A small masked image model, trained from scratch.
Training: adamw at rate 0.0021, 8300 steps, batches of 384.
Data: trained on regions of photos with short descriptions (Visual Genome), 101725 training examples.
Rows from block 2 of the encoder, named by matrix and row number. Rows with one number belong to one attention dimension. Each number is 200 + 30 x the weight over the matrix's rms, rounded and kept within 0 to 999. All counts start at 0.
# q: attention query (encoder.blocks.2.attn.q.weight, 128x128), inputs 0-63
# k: attention key (encoder.blocks.2.attn.k.weight, 128x128), inputs 0-63
q.7,194,167,200,212,232,191,189,206,211,188,231,191,214,189,181,203,172,184,222,192,195,173,211,237,203,177,192,164,176,201,194,206,192,186,198,163,170,189,207,220,178,217,195,167,180,204,192,226,214,221,189,222,185,210,222,216,219,209,189,236,152,187,243,183
q.8,223,210,187,152,241,189,215,229,225,231,229,207,208,192,197,175,193,217,193,184,222,225,222,259,193,154,185,234,180,184,203,211,206,209,183,142,166,197,181,177,222,222,194,162,205,160,219,226,244,196,212,202,200,189,193,229,236,182,210,205,182,214,218,168
q.9,210,232,205,143,192,212,220,169,189,208,161,203,235,214,154,201,218,196,168,194,176,221,203,188,178,160,206,202,237,208,202,177,196,191,228,242,209,198,203,182,211,227,188,200,178,210,215,159,209,243,169,202,214,228,183,194,216,191,205,218,223,219,240,205
q.10,228,218,185,168,177,228,242,166,218,263,170,209,193,224,157,221,246,198,146,178,173,253,179,134,187,186,194,216,204,218,177,182,211,239,243,248,230,187,175,140,185,216,186,217,180,216,222,145,193,214,196,187,178,155,167,170,211,199,220,206,257,223,196,238
q.11,202,199,216,197,217,198,231,192,187,156,184,170,197,198,191,193,160,189,195,230,193,190,214,191,218,149,203,173,224,200,191,229,153,173,220,198,229,155,192,206,182,243,192,181,171,259,208,197,202,262,183,217,218,239,187,251,157,159,193,265,154,204,262,221
q.12,191,209,225,228,162,198,188,176,190,192,187,203,197,188,213,216,212,177,200,209,203,202,183,139,190,229,220,181,207,201,184,170,204,211,225,240,205,185,215,191,184,153,205,220,209,184,170,189,198,234,183,203,189,214,205,166,178,215,179,160,227,191,156,203
q.13,232,237,184,123,184,218,239,216,182,256,156,214,155,214,139,218,210,219,183,179,177,257,208,221,208,171,159,251,200,218,215,210,210,237,220,182,196,192,185,196,220,250,198,244,176,216,232,157,204,191,228,187,211,163,179,201,251,201,213,252,204,229,243,206
q.14,211,241,197,155,176,224,208,210,185,262,149,217,149,236,168,253,233,240,211,179,182,222,185,205,165,229,149,282,188,234,215,191,234,250,217,190,164,226,205,182,242,196,213,227,196,193,205,145,164,169,233,182,214,124,208,163,260,244,197,227,237,226,200,203
q.15,176,181,209,226,175,246,209,164,185,238,174,193,175,209,170,257,227,204,207,193,163,212,193,160,174,224,176,203,233,211,157,214,207,226,219,245,205,203,221,194,182,179,197,235,182,208,194,142,169,176,198,190,189,170,251,143,184,217,206,216,213,216,191,266
q.16,210,156,174,183,233,195,195,188,245,217,252,175,260,172,225,160,185,204,172,166,239,224,222,236,222,154,214,158,181,182,209,183,174,171,199,188,223,182,203,204,181,234,198,197,182,184,221,227,242,161,208,217,171,217,201,247,194,165,231,194,169,186,190,180
q.17,194,220,197,202,175,277,176,232,159,205,174,200,194,249,200,215,206,224,206,195,213,200,181,189,188,232,156,226,213,229,221,222,227,222,178,206,175,206,210,211,228,173,224,221,207,209,208,181,157,151,216,170,250,186,200,187,198,204,197,192,241,177,187,217
q.18,171,243,258,219,233,190,182,191,147,133,191,218,201,213,192,174,131,217,241,236,190,147,197,249,157,207,181,191,205,219,223,217,196,168,174,165,147,172,214,268,218,212,203,182,224,210,162,232,169,289,212,215,233,272,202,211,207,207,150,235,180,169,234,147
q.19,193,240,224,214,150,239,208,201,164,190,158,212,143,230,169,222,208,217,209,209,175,201,163,175,181,228,170,243,228,221,201,216,202,236,217,228,204,173,205,210,215,202,215,216,210,229,208,151,144,195,200,180,236,180,191,171,182,205,194,237,252,194,218,227
q.20,214,194,214,193,213,221,208,239,170,166,200,204,202,235,196,182,162,219,230,221,214,170,201,267,217,206,163,240,192,203,250,219,195,187,163,154,198,198,186,221,210,202,202,181,204,179,215,227,184,223,240,189,240,204,199,234,223,189,197,225,185,203,229,160
q.21,178,185,225,255,205,182,167,209,188,162,215,195,177,186,221,187,184,197,239,241,200,135,182,206,187,240,206,185,184,190,199,216,216,197,188,182,155,214,209,243,182,168,185,171,243,199,165,227,190,214,215,180,187,227,222,189,171,185,195,166,213,179,151,184
q.22,225,237,193,170,194,202,216,215,171,219,161,222,165,227,152,234,186,245,213,206,182,196,197,244,187,205,146,262,200,217,225,220,246,218,175,182,152,201,186,209,207,207,205,218,189,182,204,176,171,239,229,193,225,175,204,200,267,226,209,256,202,218,251,175
q.23,186,192,202,213,216,151,171,169,210,136,238,178,247,170,230,151,180,170,195,218,201,179,209,196,226,168,254,157,206,161,217,196,168,154,195,226,232,205,201,220,177,197,182,138,198,219,192,248,222,260,152,210,202,272,189,225,165,174,188,208,187,172,198,184
q.24,221,213,186,177,211,149,252,160,225,230,196,229,205,164,181,203,194,167,203,197,172,200,207,211,212,166,235,229,207,206,198,185,193,205,257,188,208,179,204,156,183,203,155,204,185,209,237,186,248,264,193,240,169,158,215,198,226,212,205,224,154,233,228,187
q.25,198,193,185,190,228,154,196,175,238,210,246,206,258,185,222,151,176,189,176,175,214,212,229,238,212,154,242,162,165,179,204,178,171,161,197,183,209,209,190,176,180,218,203,195,194,173,187,260,271,210,179,202,181,241,177,227,209,192,196,158,161,176,173,150
q.26,179,207,205,219,194,226,173,206,173,207,203,181,177,204,205,232,232,224,199,197,213,191,185,155,192,207,174,174,219,216,196,241,209,213,157,196,162,221,239,214,199,170,192,178,184,203,179,202,168,166,192,215,205,184,222,147,187,222,210,204,226,194,189,215
q.27,179,158,179,228,228,208,204,197,210,156,224,179,251,184,229,155,158,180,181,199,230,194,211,207,227,150,236,158,202,160,183,212,172,158,181,211,250,152,176,250,173,229,200,182,193,226,225,237,233,215,183,200,184,250,201,253,154,146,208,229,138,161,234,184
q.28,189,172,189,201,225,160,194,198,246,178,223,200,241,179,239,162,193,172,197,202,221,181,223,209,228,177,259,141,183,170,196,174,167,147,193,185,223,197,192,193,205,204,185,160,208,197,201,243,249,204,172,220,176,250,190,230,185,178,192,151,198,172,163,174
q.29,228,247,188,168,230,129,213,231,241,229,232,244,199,199,197,195,214,222,201,189,213,202,212,269,200,209,198,264,169,201,225,177,209,210,209,129,155,229,185,150,212,182,209,190,229,125,195,195,220,211,221,207,191,170,153,198,247,235,196,157,186,236,174,142
q.30,208,232,195,171,164,251,205,169,176,237,169,218,198,233,168,241,218,252,171,176,190,241,192,193,181,207,169,248,233,239,195,197,228,245,202,219,177,196,199,209,197,217,213,251,183,190,226,164,179,179,235,185,229,171,191,158,239,231,206,232,228,215,213,213
q.31,187,137,203,223,199,254,180,178,172,157,212,155,225,209,206,184,196,186,162,214,211,220,198,147,190,174,201,149,244,175,160,230,151,187,201,267,256,149,191,225,186,214,215,207,179,252,196,215,164,186,154,200,198,245,209,238,138,145,199,249,201,169,226,265
q.32,188,175,186,187,266,163,179,185,246,193,232,179,249,171,220,180,169,171,187,181,229,189,234,231,216,150,243,153,165,175,204,187,172,162,182,176,216,201,199,202,181,214,202,184,184,192,190,255,242,202,192,202,169,241,180,223,200,188,191,169,150,191,187,158
q.33,211,192,171,230,182,186,181,233,232,165,237,186,211,215,239,165,217,197,193,205,228,212,193,157,228,212,244,185,189,161,197,178,181,196,208,233,251,188,179,179,187,193,218,207,218,201,197,211,208,163,209,195,165,206,190,212,152,196,198,177,223,206,167,195
q.34,222,184,195,188,188,193,229,230,202,214,208,193,196,215,191,163,180,201,189,204,197,242,180,215,240,163,176,228,199,186,205,214,153,206,209,171,238,175,167,209,202,266,199,194,212,213,222,207,198,170,210,208,183,188,179,247,196,159,208,253,189,206,260,200
q.35,182,187,222,235,186,224,215,202,179,146,207,203,207,212,199,169,180,188,191,228,207,174,182,170,220,204,209,163,195,181,174,193,176,157,194,226,263,143,155,242,198,206,215,193,216,218,194,236,198,259,175,186,207,253,206,243,159,150,197,230,196,171,211,216
q.36,164,155,199,249,165,267,200,173,173,165,183,171,166,209,179,219,172,200,205,216,194,186,166,155,205,200,196,192,233,205,166,218,171,222,219,258,238,145,213,242,154,202,191,255,182,250,224,193,173,194,192,220,197,191,247,191,149,174,200,251,148,193,241,251
q.37,194,204,222,211,238,175,208,219,188,176,200,216,156,167,196,214,149,188,260,228,173,135,196,261,191,189,174,226,195,215,224,236,209,198,206,134,128,196,212,257,188,192,191,172,195,175,205,211,202,256,214,226,217,170,250,189,235,216,195,230,121,210,233,161
q.38,223,186,174,160,213,160,208,210,256,217,231,221,245,203,202,169,199,189,177,173,216,214,230,227,200,164,217,164,159,176,201,154,199,167,198,195,240,207,174,178,215,205,210,175,196,167,207,221,258,192,204,205,187,216,163,224,224,198,210,182,169,194,188,160
q.39,220,175,169,134,211,238,185,213,211,252,213,201,213,226,200,207,227,248,195,140,214,246,218,253,186,166,143,225,184,189,201,210,227,217,160,176,174,234,205,206,241,217,220,202,181,195,253,192,204,98,231,185,212,134,206,190,252,206,237,220,198,189,226,192
q.40,235,276,201,179,192,126,213,205,225,239,181,221,181,203,202,225,249,209,186,181,183,231,210,192,183,226,205,260,170,223,226,164,238,233,214,168,180,258,196,113,222,166,199,188,241,169,176,179,207,208,214,187,204,168,147,161,253,239,181,155,268,247,151,197
q.41,201,200,212,172,178,245,224,199,169,240,166,185,139,227,145,252,223,216,190,209,170,215,174,164,187,195,147,230,227,221,177,243,203,248,208,227,186,192,214,190,210,208,188,224,175,241,217,153,148,187,198,182,213,157,210,184,216,200,198,251,221,229,235,257
q.42,187,197,205,218,203,167,211,173,227,154,213,189,261,207,247,169,166,169,152,190,249,215,210,166,215,173,249,148,192,181,192,167,163,171,215,202,248,175,192,177,185,210,219,200,224,209,163,237,212,229,175,219,200,279,173,211,159,177,180,162,206,190,170,191
q.43,178,193,210,212,205,216,219,198,164,152,178,188,192,204,173,182,158,184,213,215,179,180,203,221,204,161,196,169,239,197,203,224,191,166,201,215,216,155,197,263,175,248,180,198,179,242,205,208,182,250,192,195,198,247,231,233,186,154,216,281,149,179,264,217
q.44,196,190,183,148,216,217,213,193,201,219,206,205,216,214,175,182,187,210,163,182,209,231,205,228,205,147,173,207,198,207,210,210,187,206,185,215,219,175,178,202,193,235,195,196,167,204,252,187,208,179,211,194,194,195,189,226,214,185,231,258,187,189,259,194
q.45,182,213,238,209,212,224,204,164,151,168,188,204,178,200,175,202,151,216,197,202,176,196,190,183,175,189,199,201,231,203,191,237,184,204,219,216,177,167,202,230,179,194,166,220,170,218,196,211,176,264,185,202,241,216,205,207,189,221,193,252,188,184,242,206
q.46,239,229,183,159,182,161,198,198,218,247,198,234,180,205,184,195,231,213,186,170,199,214,215,190,203,216,200,252,169,187,198,170,225,228,222,219,214,244,171,165,200,189,203,232,211,162,221,191,221,170,207,185,196,173,152,187,247,263,197,188,221,228,184,172
q.47,204,232,227,189,250,181,213,197,169,159,191,201,174,184,202,210,157,210,231,221,176,163,221,268,169,189,181,214,213,226,244,236,202,193,207,153,133,198,208,237,212,207,192,165,202,195,171,224,199,271,192,234,229,205,211,207,211,184,178,245,147,182,232,169
q.48,194,195,216,191,257,163,202,218,191,184,209,208,178,204,188,170,145,215,237,207,207,164,198,282,209,195,177,232,190,200,229,232,210,184,174,140,163,193,170,247,198,220,207,165,213,197,208,228,214,215,220,197,233,199,196,237,247,182,180,238,145,191,248,136
q.49,189,195,195,170,249,178,235,179,220,191,219,193,245,186,196,177,165,161,158,210,202,225,222,202,223,142,221,157,189,186,185,196,169,175,214,195,236,171,193,194,164,239,181,206,173,208,196,225,231,252,171,223,175,230,176,244,198,164,205,210,158,211,232,189
q.50,218,231,175,180,221,127,216,190,258,224,214,212,218,166,218,179,216,197,190,183,209,212,221,218,212,182,219,206,179,192,209,169,222,197,214,170,198,235,191,166,211,187,211,201,195,168,209,215,256,208,194,207,177,186,178,202,243,218,193,163,193,211,164,144
q.51,207,181,178,170,230,186,227,197,234,214,229,195,210,164,223,208,174,190,195,167,214,186,226,257,224,155,226,205,179,181,221,194,205,213,225,164,172,218,210,172,191,204,166,209,195,178,238,229,252,211,201,224,194,163,215,200,220,198,213,185,132,227,191,153
q.52,210,202,207,195,237,173,176,220,188,201,209,197,189,170,192,197,184,219,212,197,206,197,203,250,184,176,188,210,195,203,216,243,216,207,172,154,127,223,197,230,217,205,190,153,214,187,193,232,205,181,221,200,208,194,221,187,214,196,203,216,182,192,231,176
q.53,176,178,204,215,208,214,174,239,199,175,240,183,208,201,213,152,168,236,210,202,220,174,192,240,227,165,176,181,193,181,200,223,194,183,159,201,219,168,179,264,202,220,225,192,200,194,230,246,209,168,217,202,197,217,195,247,190,167,189,224,159,146,220,147
q.54,207,227,243,242,200,155,212,200,167,165,199,213,177,169,197,183,190,155,227,251,179,166,146,213,204,212,226,205,178,213,222,219,203,210,220,160,170,175,188,208,189,185,174,141,246,198,178,212,207,273,196,200,205,251,194,184,162,152,202,183,212,204,173,195
q.55,201,188,210,205,230,162,166,220,208,192,224,205,190,180,225,202,176,194,235,186,181,153,226,245,171,225,187,201,169,207,197,196,232,192,193,170,152,245,204,220,198,169,195,193,220,171,188,227,216,184,221,205,214,173,217,185,236,246,174,192,144,196,199,154
q.56,202,234,214,214,145,194,202,201,184,221,162,222,158,236,195,249,227,210,207,202,195,202,170,158,159,257,173,248,200,236,180,182,220,231,213,219,199,232,210,169,222,176,225,232,214,202,167,141,159,215,191,201,230,181,201,168,208,257,182,180,271,211,171,225
q.57,207,198,196,178,258,205,189,250,199,187,214,192,188,203,196,172,135,220,232,210,218,190,224,281,219,151,151,221,191,205,225,229,187,177,154,144,162,175,184,253,200,228,205,185,183,193,224,243,228,199,237,212,220,189,206,241,242,185,208,239,143,191,246,128
q.58,225,194,167,185,178,251,202,234,226,243,215,210,208,238,182,200,209,226,173,179,227,234,184,206,216,201,185,220,197,201,186,189,211,220,176,205,225,186,173,168,214,210,201,256,221,183,239,191,196,139,242,163,175,170,190,191,217,188,217,174,245,195,177,200
k.7,196,214,203,193,204,147,197,193,186,208,207,192,202,195,220,183,184,216,205,211,183,191,207,211,195,198,201,248,194,194,187,220,174,182,200,169,196,195,165,187,221,206,226,183,214,238,189,209,175,246,205,206,214,198,181,195,220,219,191,228,185,204,245,190
k.8,216,232,162,169,219,144,174,214,181,236,227,218,209,206,209,187,211,229,213,180,204,198,221,208,187,217,175,231,198,214,198,219,223,146,171,162,152,246,182,190,261,183,231,200,202,212,241,176,194,216,218,221,241,184,167,169,213,207,199,191,165,183,212,202
k.9,221,239,194,152,198,226,200,186,188,214,181,214,231,201,204,201,180,207,156,193,200,225,196,173,200,183,213,158,194,249,210,174,171,186,189,205,202,212,211,199,196,203,228,237,215,208,209,184,233,221,199,183,166,189,172,184,214,201,197,223,192,186,218,211
k.10,221,203,172,190,168,260,230,181,251,253,160,231,194,198,218,231,224,189,163,154,203,215,227,156,207,184,194,153,195,213,200,182,219,181,208,254,207,213,236,195,179,187,222,233,218,196,220,194,264,166,190,201,165,180,198,203,206,231,192,186,194,212,204,205
k.11,209,215,217,180,239,200,170,210,207,190,201,211,221,187,173,202,186,227,217,221,186,205,184,193,221,151,187,185,180,192,206,204,148,172,186,171,194,197,191,211,196,209,257,163,202,201,160,236,220,240,228,192,180,193,190,184,193,197,199,272,205,191,254,191
k.12,205,180,231,219,174,246,238,214,212,178,185,193,220,193,205,206,159,155,191,168,205,189,174,170,201,214,209,174,210,215,224,184,207,234,214,227,255,181,205,198,177,199,166,210,209,184,198,221,209,223,191,182,177,211,212,236,186,202,210,160,227,227,150,201
k.13,176,217,193,191,191,229,171,169,222,262,168,238,165,209,166,224,255,221,161,172,191,222,237,202,187,219,195,208,198,230,185,214,208,172,202,186,145,202,217,198,215,194,226,214,186,212,232,144,251,190,201,221,192,183,220,164,234,239,174,238,171,142,247,172
k.14,190,193,195,234,123,240,215,151,211,251,162,222,142,187,159,218,260,182,176,172,182,204,224,212,193,232,230,193,211,255,166,187,256,205,218,211,149,206,233,190,192,209,190,230,190,216,218,139,209,169,188,229,179,197,227,184,227,231,175,191,211,147,206,188
k.15,189,150,207,246,126,218,240,180,241,231,175,185,182,190,199,212,209,166,175,166,204,194,197,175,192,231,199,141,212,192,160,184,203,227,215,248,222,190,208,188,153,219,181,222,207,227,178,211,197,173,174,206,169,200,243,221,202,223,180,211,228,196,221,223
k.16,219,240,169,177,235,156,157,232,176,200,223,215,227,208,235,161,175,229,220,202,227,220,216,198,199,213,167,236,181,151,211,202,179,153,185,185,217,217,154,204,249,187,239,207,181,207,200,226,204,179,202,222,258,185,159,191,220,222,211,204,162,219,185,199
k.17,172,182,222,222,157,220,202,165,199,207,170,204,156,183,167,189,238,200,168,218,221,195,207,225,186,216,222,187,217,219,203,185,245,225,194,225,172,167,217,204,170,239,169,192,207,174,208,184,161,162,207,180,174,241,206,207,200,175,206,177,260,165,197,217
k.18,163,241,244,181,204,190,209,181,136,185,207,199,233,219,140,191,153,219,198,224,183,181,174,217,203,188,209,215,237,261,210,185,175,223,203,151,176,200,202,209,207,222,217,160,221,189,181,180,142,316,227,162,196,220,202,193,213,148,207,230,225,190,225,192
k.19,168,177,214,224,170,249,207,168,211,202,166,210,145,172,165,227,231,190,166,198,183,202,195,193,197,206,225,174,207,224,199,202,236,235,213,215,177,152,242,216,153,218,192,203,207,186,211,188,205,197,199,179,140,217,234,183,197,192,204,219,249,170,221,199
k.20,173,208,224,205,232,174,158,210,171,197,212,196,197,197,156,205,227,256,192,245,196,189,197,229,196,193,196,231,180,227,236,206,217,206,178,159,125,196,196,227,222,184,196,194,197,188,197,175,176,235,228,150,220,219,195,179,184,161,215,241,210,164,216,193
k.21,185,169,238,210,214,191,223,211,191,161,217,176,187,201,199,187,176,192,216,197,174,171,191,211,200,204,192,209,214,203,210,223,215,260,208,181,212,194,181,183,208,196,158,165,206,186,206,232,177,237,213,190,181,217,214,225,188,156,210,175,218,224,173,203
k.22,186,218,203,185,169,193,208,156,179,251,178,229,194,220,138,223,231,204,169,184,166,187,215,207,205,189,223,202,192,266,192,201,240,228,215,179,136,202,227,209,192,191,196,202,208,217,209,145,185,257,200,192,170,173,218,171,206,211,184,239,207,166,245,198
k.23,217,212,221,160,265,175,190,215,185,144,241,203,244,198,209,174,164,229,223,225,207,196,166,191,224,155,197,214,194,200,232,189,145,198,189,188,231,222,173,202,216,181,235,191,213,160,167,261,197,234,205,173,201,196,147,200,175,189,215,205,204,243,204,209
k.24,248,226,183,206,207,154,187,211,220,211,236,217,229,200,222,225,179,202,201,154,194,212,222,193,226,201,192,211,209,241,186,199,154,179,207,200,200,245,193,183,234,157,234,211,191,204,225,163,265,254,200,239,203,145,182,171,201,263,169,228,125,225,222,219
k.25,214,248,165,169,254,153,183,239,183,205,233,197,260,237,258,186,161,232,232,190,223,211,204,204,190,227,160,240,206,183,223,198,165,150,179,195,217,242,182,197,255,183,229,213,194,203,191,215,203,206,189,210,260,196,148,194,209,219,204,165,137,231,157,204
k.26,208,160,207,218,152,222,254,176,199,214,172,178,165,168,216,190,238,158,181,203,200,213,191,208,199,200,230,183,217,177,169,194,230,211,185,230,197,180,208,196,168,253,162,193,215,204,183,209,157,184,166,196,191,193,201,228,197,185,203,194,261,219,201,220
k.27,194,208,190,171,255,154,152,236,203,175,218,210,231,216,218,170,175,239,239,230,210,183,174,201,207,168,182,221,176,143,223,217,147,164,172,199,225,177,146,208,216,171,263,169,188,196,182,237,207,215,210,189,239,219,170,181,182,184,210,254,191,216,224,181
k.28,233,235,190,190,258,171,191,265,184,178,228,175,229,209,250,194,166,210,221,229,208,210,189,210,217,204,173,208,191,177,212,188,159,162,195,208,226,213,166,197,244,187,207,194,215,186,205,239,209,186,197,206,246,211,160,216,202,179,213,174,159,243,168,202
k.29,215,244,177,178,212,163,191,206,175,210,202,222,191,207,218,216,220,214,226,169,202,196,232,226,188,216,201,270,206,251,206,212,246,190,195,158,158,265,205,188,262,161,188,195,187,192,237,156,214,224,190,236,250,151,176,192,231,221,169,137,140,194,155,202
k.30,182,212,198,218,152,233,215,138,200,246,156,217,183,204,172,225,218,209,155,166,210,192,216,193,190,193,217,196,225,242,182,188,219,189,201,221,187,200,213,222,193,210,200,229,191,202,220,154,200,177,192,192,179,199,196,188,228,230,178,203,220,173,224,223
k.31,169,168,209,205,205,231,176,181,222,176,185,188,225,198,188,184,188,210,204,229,232,201,178,184,209,170,188,151,194,144,219,204,165,184,183,206,243,145,193,245,155,223,248,194,194,206,148,254,171,164,211,151,167,218,218,218,182,168,227,249,257,185,245,202
k.32,212,242,172,183,245,143,191,241,181,181,239,188,255,229,250,169,161,236,234,206,214,212,206,223,214,197,168,239,207,168,201,190,169,147,183,179,223,231,175,188,236,191,230,185,200,214,186,222,196,204,193,218,264,189,156,213,200,199,205,183,143,234,184,215
k.33,200,166,196,214,219,235,198,223,217,144,200,198,196,182,207,200,216,211,226,201,214,180,187,183,205,177,197,188,179,138,220,200,210,204,194,229,218,167,185,212,181,182,189,192,180,169,212,236,214,155,215,193,205,188,196,218,172,196,227,163,203,205,158,181
k.34,167,205,191,204,242,203,156,197,224,212,210,222,199,195,188,200,218,250,207,230,192,199,217,202,192,196,172,213,170,168,195,217,182,169,195,179,163,184,212,236,217,172,245,189,196,207,200,195,228,178,214,207,224,197,205,153,187,194,199,249,176,152,233,155
k.35,198,197,227,191,242,222,178,232,192,156,204,184,235,219,179,178,163,224,205,239,210,190,155,191,212,178,188,176,186,178,248,198,184,209,202,194,225,145,207,237,181,171,243,175,215,188,178,234,218,224,228,146,176,235,211,205,170,155,223,237,234,216,228,149
k.36,171,154,205,244,167,222,187,186,236,167,192,192,197,188,166,189,181,182,180,194,214,182,183,167,212,204,210,162,216,164,203,223,171,218,197,235,233,134,192,213,151,217,225,185,173,221,164,248,203,202,201,186,151,219,235,197,174,210,211,265,234,186,258,180
k.37,207,223,208,195,197,146,204,205,197,213,219,191,183,213,172,203,166,179,227,192,144,165,209,195,196,235,213,246,218,231,180,233,189,224,220,138,169,213,184,171,211,178,199,180,213,223,195,186,185,314,214,196,189,189,220,186,198,197,165,246,168,199,238,206
k.38,220,240,176,157,246,160,175,249,190,200,205,213,234,225,233,178,173,221,248,219,215,218,198,209,191,197,161,245,192,178,208,179,183,160,191,188,221,229,166,191,259,174,231,204,208,205,211,195,231,193,196,195,243,181,158,201,224,233,196,175,154,212,173,171
k.39,160,215,145,209,157,176,176,185,219,264,191,219,174,199,206,193,269,241,202,210,216,239,232,227,173,229,211,246,186,180,169,215,225,152,192,191,162,210,174,199,237,214,227,236,183,221,240,147,140,117,189,232,254,196,211,196,215,234,186,220,194,148,228,183
k.40,212,201,194,191,186,225,237,179,179,213,188,221,183,196,213,255,230,177,201,153,194,200,235,204,194,204,196,212,214,256,182,174,246,208,218,214,164,247,260,177,218,182,159,207,203,190,237,172,244,191,175,242,205,165,201,192,230,224,183,129,177,217,115,207
k.41,184,174,213,242,148,254,224,144,237,240,156,205,158,179,163,225,234,170,171,171,193,205,211,184,206,208,211,166,189,216,165,220,232,216,193,221,191,171,234,213,163,220,206,189,184,227,192,194,211,189,186,200,154,210,234,196,198,218,186,234,240,156,251,208
k.42,219,218,219,179,268,197,182,235,189,150,206,199,262,186,215,186,134,217,189,215,237,184,180,214,193,171,177,189,220,193,244,186,143,161,171,195,230,229,210,204,201,184,216,190,220,166,175,242,209,197,196,180,229,228,159,213,186,172,223,155,202,237,155,208
k.43,178,206,228,170,242,201,179,187,199,191,216,183,198,203,164,195,182,235,200,230,192,197,162,207,213,161,191,178,176,202,202,197,161,205,192,168,198,169,183,214,188,193,223,171,210,215,174,223,202,264,229,163,161,224,212,160,199,178,210,286,211,191,259,170
k.44,198,228,170,183,217,187,165,179,204,220,198,214,193,213,205,198,227,256,197,206,201,199,209,194,192,198,181,216,201,185,206,189,178,148,172,186,164,193,176,233,209,187,265,207,181,226,206,190,213,192,199,192,203,188,176,176,199,236,193,252,193,177,246,173
k.45,184,209,227,193,190,215,186,170,207,198,187,216,213,202,169,205,191,206,154,177,187,195,194,177,231,176,212,173,215,247,197,183,172,203,202,198,201,209,209,219,163,217,217,184,195,197,178,213,172,265,218,171,164,202,208,212,186,190,201,245,232,183,243,225
k.46,205,227,189,201,175,231,192,179,194,221,188,234,214,230,212,224,242,196,222,162,197,210,224,196,206,204,211,221,213,213,178,195,233,192,218,230,194,216,203,210,218,167,206,244,163,196,232,171,232,172,181,211,213,157,186,216,205,268,181,165,170,187,167,196
k.47,199,244,222,190,226,166,195,200,177,210,199,195,208,202,159,192,189,218,184,210,185,202,204,227,231,190,213,232,220,262,208,197,176,212,200,144,159,226,203,184,216,217,213,156,220,211,198,190,180,301,212,210,184,209,215,192,227,167,189,244,201,192,246,223
k.48,180,247,217,193,241,140,168,197,172,214,220,210,212,233,153,177,205,242,220,232,189,179,194,236,189,191,200,247,199,240,190,208,205,176,200,140,132,212,185,201,247,167,245,176,188,217,201,172,170,250,226,198,216,197,206,182,199,196,194,248,181,166,225,176
k.49,232,238,185,175,270,191,190,214,212,191,198,204,248,216,226,200,173,231,199,181,226,197,189,204,225,171,171,181,191,199,220,184,134,133,160,186,205,222,184,193,227,177,244,188,206,219,177,223,236,218,193,212,213,186,169,193,197,214,196,235,158,227,222,198
k.50,237,243,170,173,237,173,207,227,179,199,220,210,212,216,232,205,186,200,215,188,194,211,211,213,191,222,199,237,187,189,192,199,199,181,202,190,190,247,202,176,254,150,202,223,194,193,215,171,222,201,174,225,237,175,171,202,224,243,184,165,137,236,144,202
k.51,240,226,159,197,236,140,167,228,212,197,243,218,234,209,222,197,193,211,207,176,210,196,226,196,194,218,189,239,201,192,218,218,173,154,193,187,198,252,179,163,253,178,195,206,200,200,212,194,208,229,210,255,223,176,172,196,209,240,193,196,120,210,185,204
k.52,194,228,186,177,193,150,210,185,184,240,212,197,190,211,200,191,231,210,227,195,184,192,196,215,186,215,207,262,213,201,187,222,218,167,180,173,180,245,174,192,226,213,206,171,195,218,208,198,140,229,198,215,222,185,168,186,229,187,194,214,208,186,211,210
k.53,173,215,198,193,233,180,167,229,180,179,206,224,207,214,175,168,220,235,223,242,189,181,186,222,185,191,183,231,178,166,213,229,196,188,189,185,191,160,156,232,206,191,244,183,179,200,194,202,153,202,220,181,235,211,214,186,179,165,218,239,225,160,219,163
k.54,203,195,240,174,255,189,220,218,172,165,212,206,190,188,209,212,165,199,190,206,142,169,163,190,208,210,193,191,195,236,236,212,228,255,180,190,195,199,220,205,180,174,161,141,210,172,211,255,239,310,241,187,167,216,192,177,210,161,195,188,223,204,174,208
k.55,189,203,182,212,180,151,199,183,187,196,227,190,191,222,204,182,211,218,257,211,201,186,219,219,208,221,218,262,215,204,168,216,200,206,217,171,192,215,186,175,249,196,163,198,165,218,212,204,157,219,186,238,230,192,194,211,208,214,192,183,169,192,199,226
k.56,191,171,227,229,134,247,223,181,204,200,157,193,167,180,179,221,221,148,164,198,209,192,193,201,207,192,230,171,221,247,191,164,233,243,239,214,203,179,258,204,170,214,160,231,224,190,219,154,197,186,180,183,172,210,248,209,210,195,197,152,257,194,181,198
k.57,184,244,190,174,237,133,172,213,183,229,206,213,208,219,178,183,207,255,230,217,179,185,210,230,184,201,196,252,183,206,213,231,203,166,197,138,135,196,158,206,262,196,230,177,192,199,212,170,175,240,228,195,248,196,203,165,194,200,194,269,150,175,252,189
k.58,184,190,179,207,175,221,204,210,211,230,189,212,203,197,197,197,229,210,176,166,225,213,228,193,180,234,196,202,179,169,203,220,250,192,194,236,198,179,199,208,222,181,200,205,191,187,236,166,206,114,200,210,222,195,212,207,187,207,228,168,215,170,170,188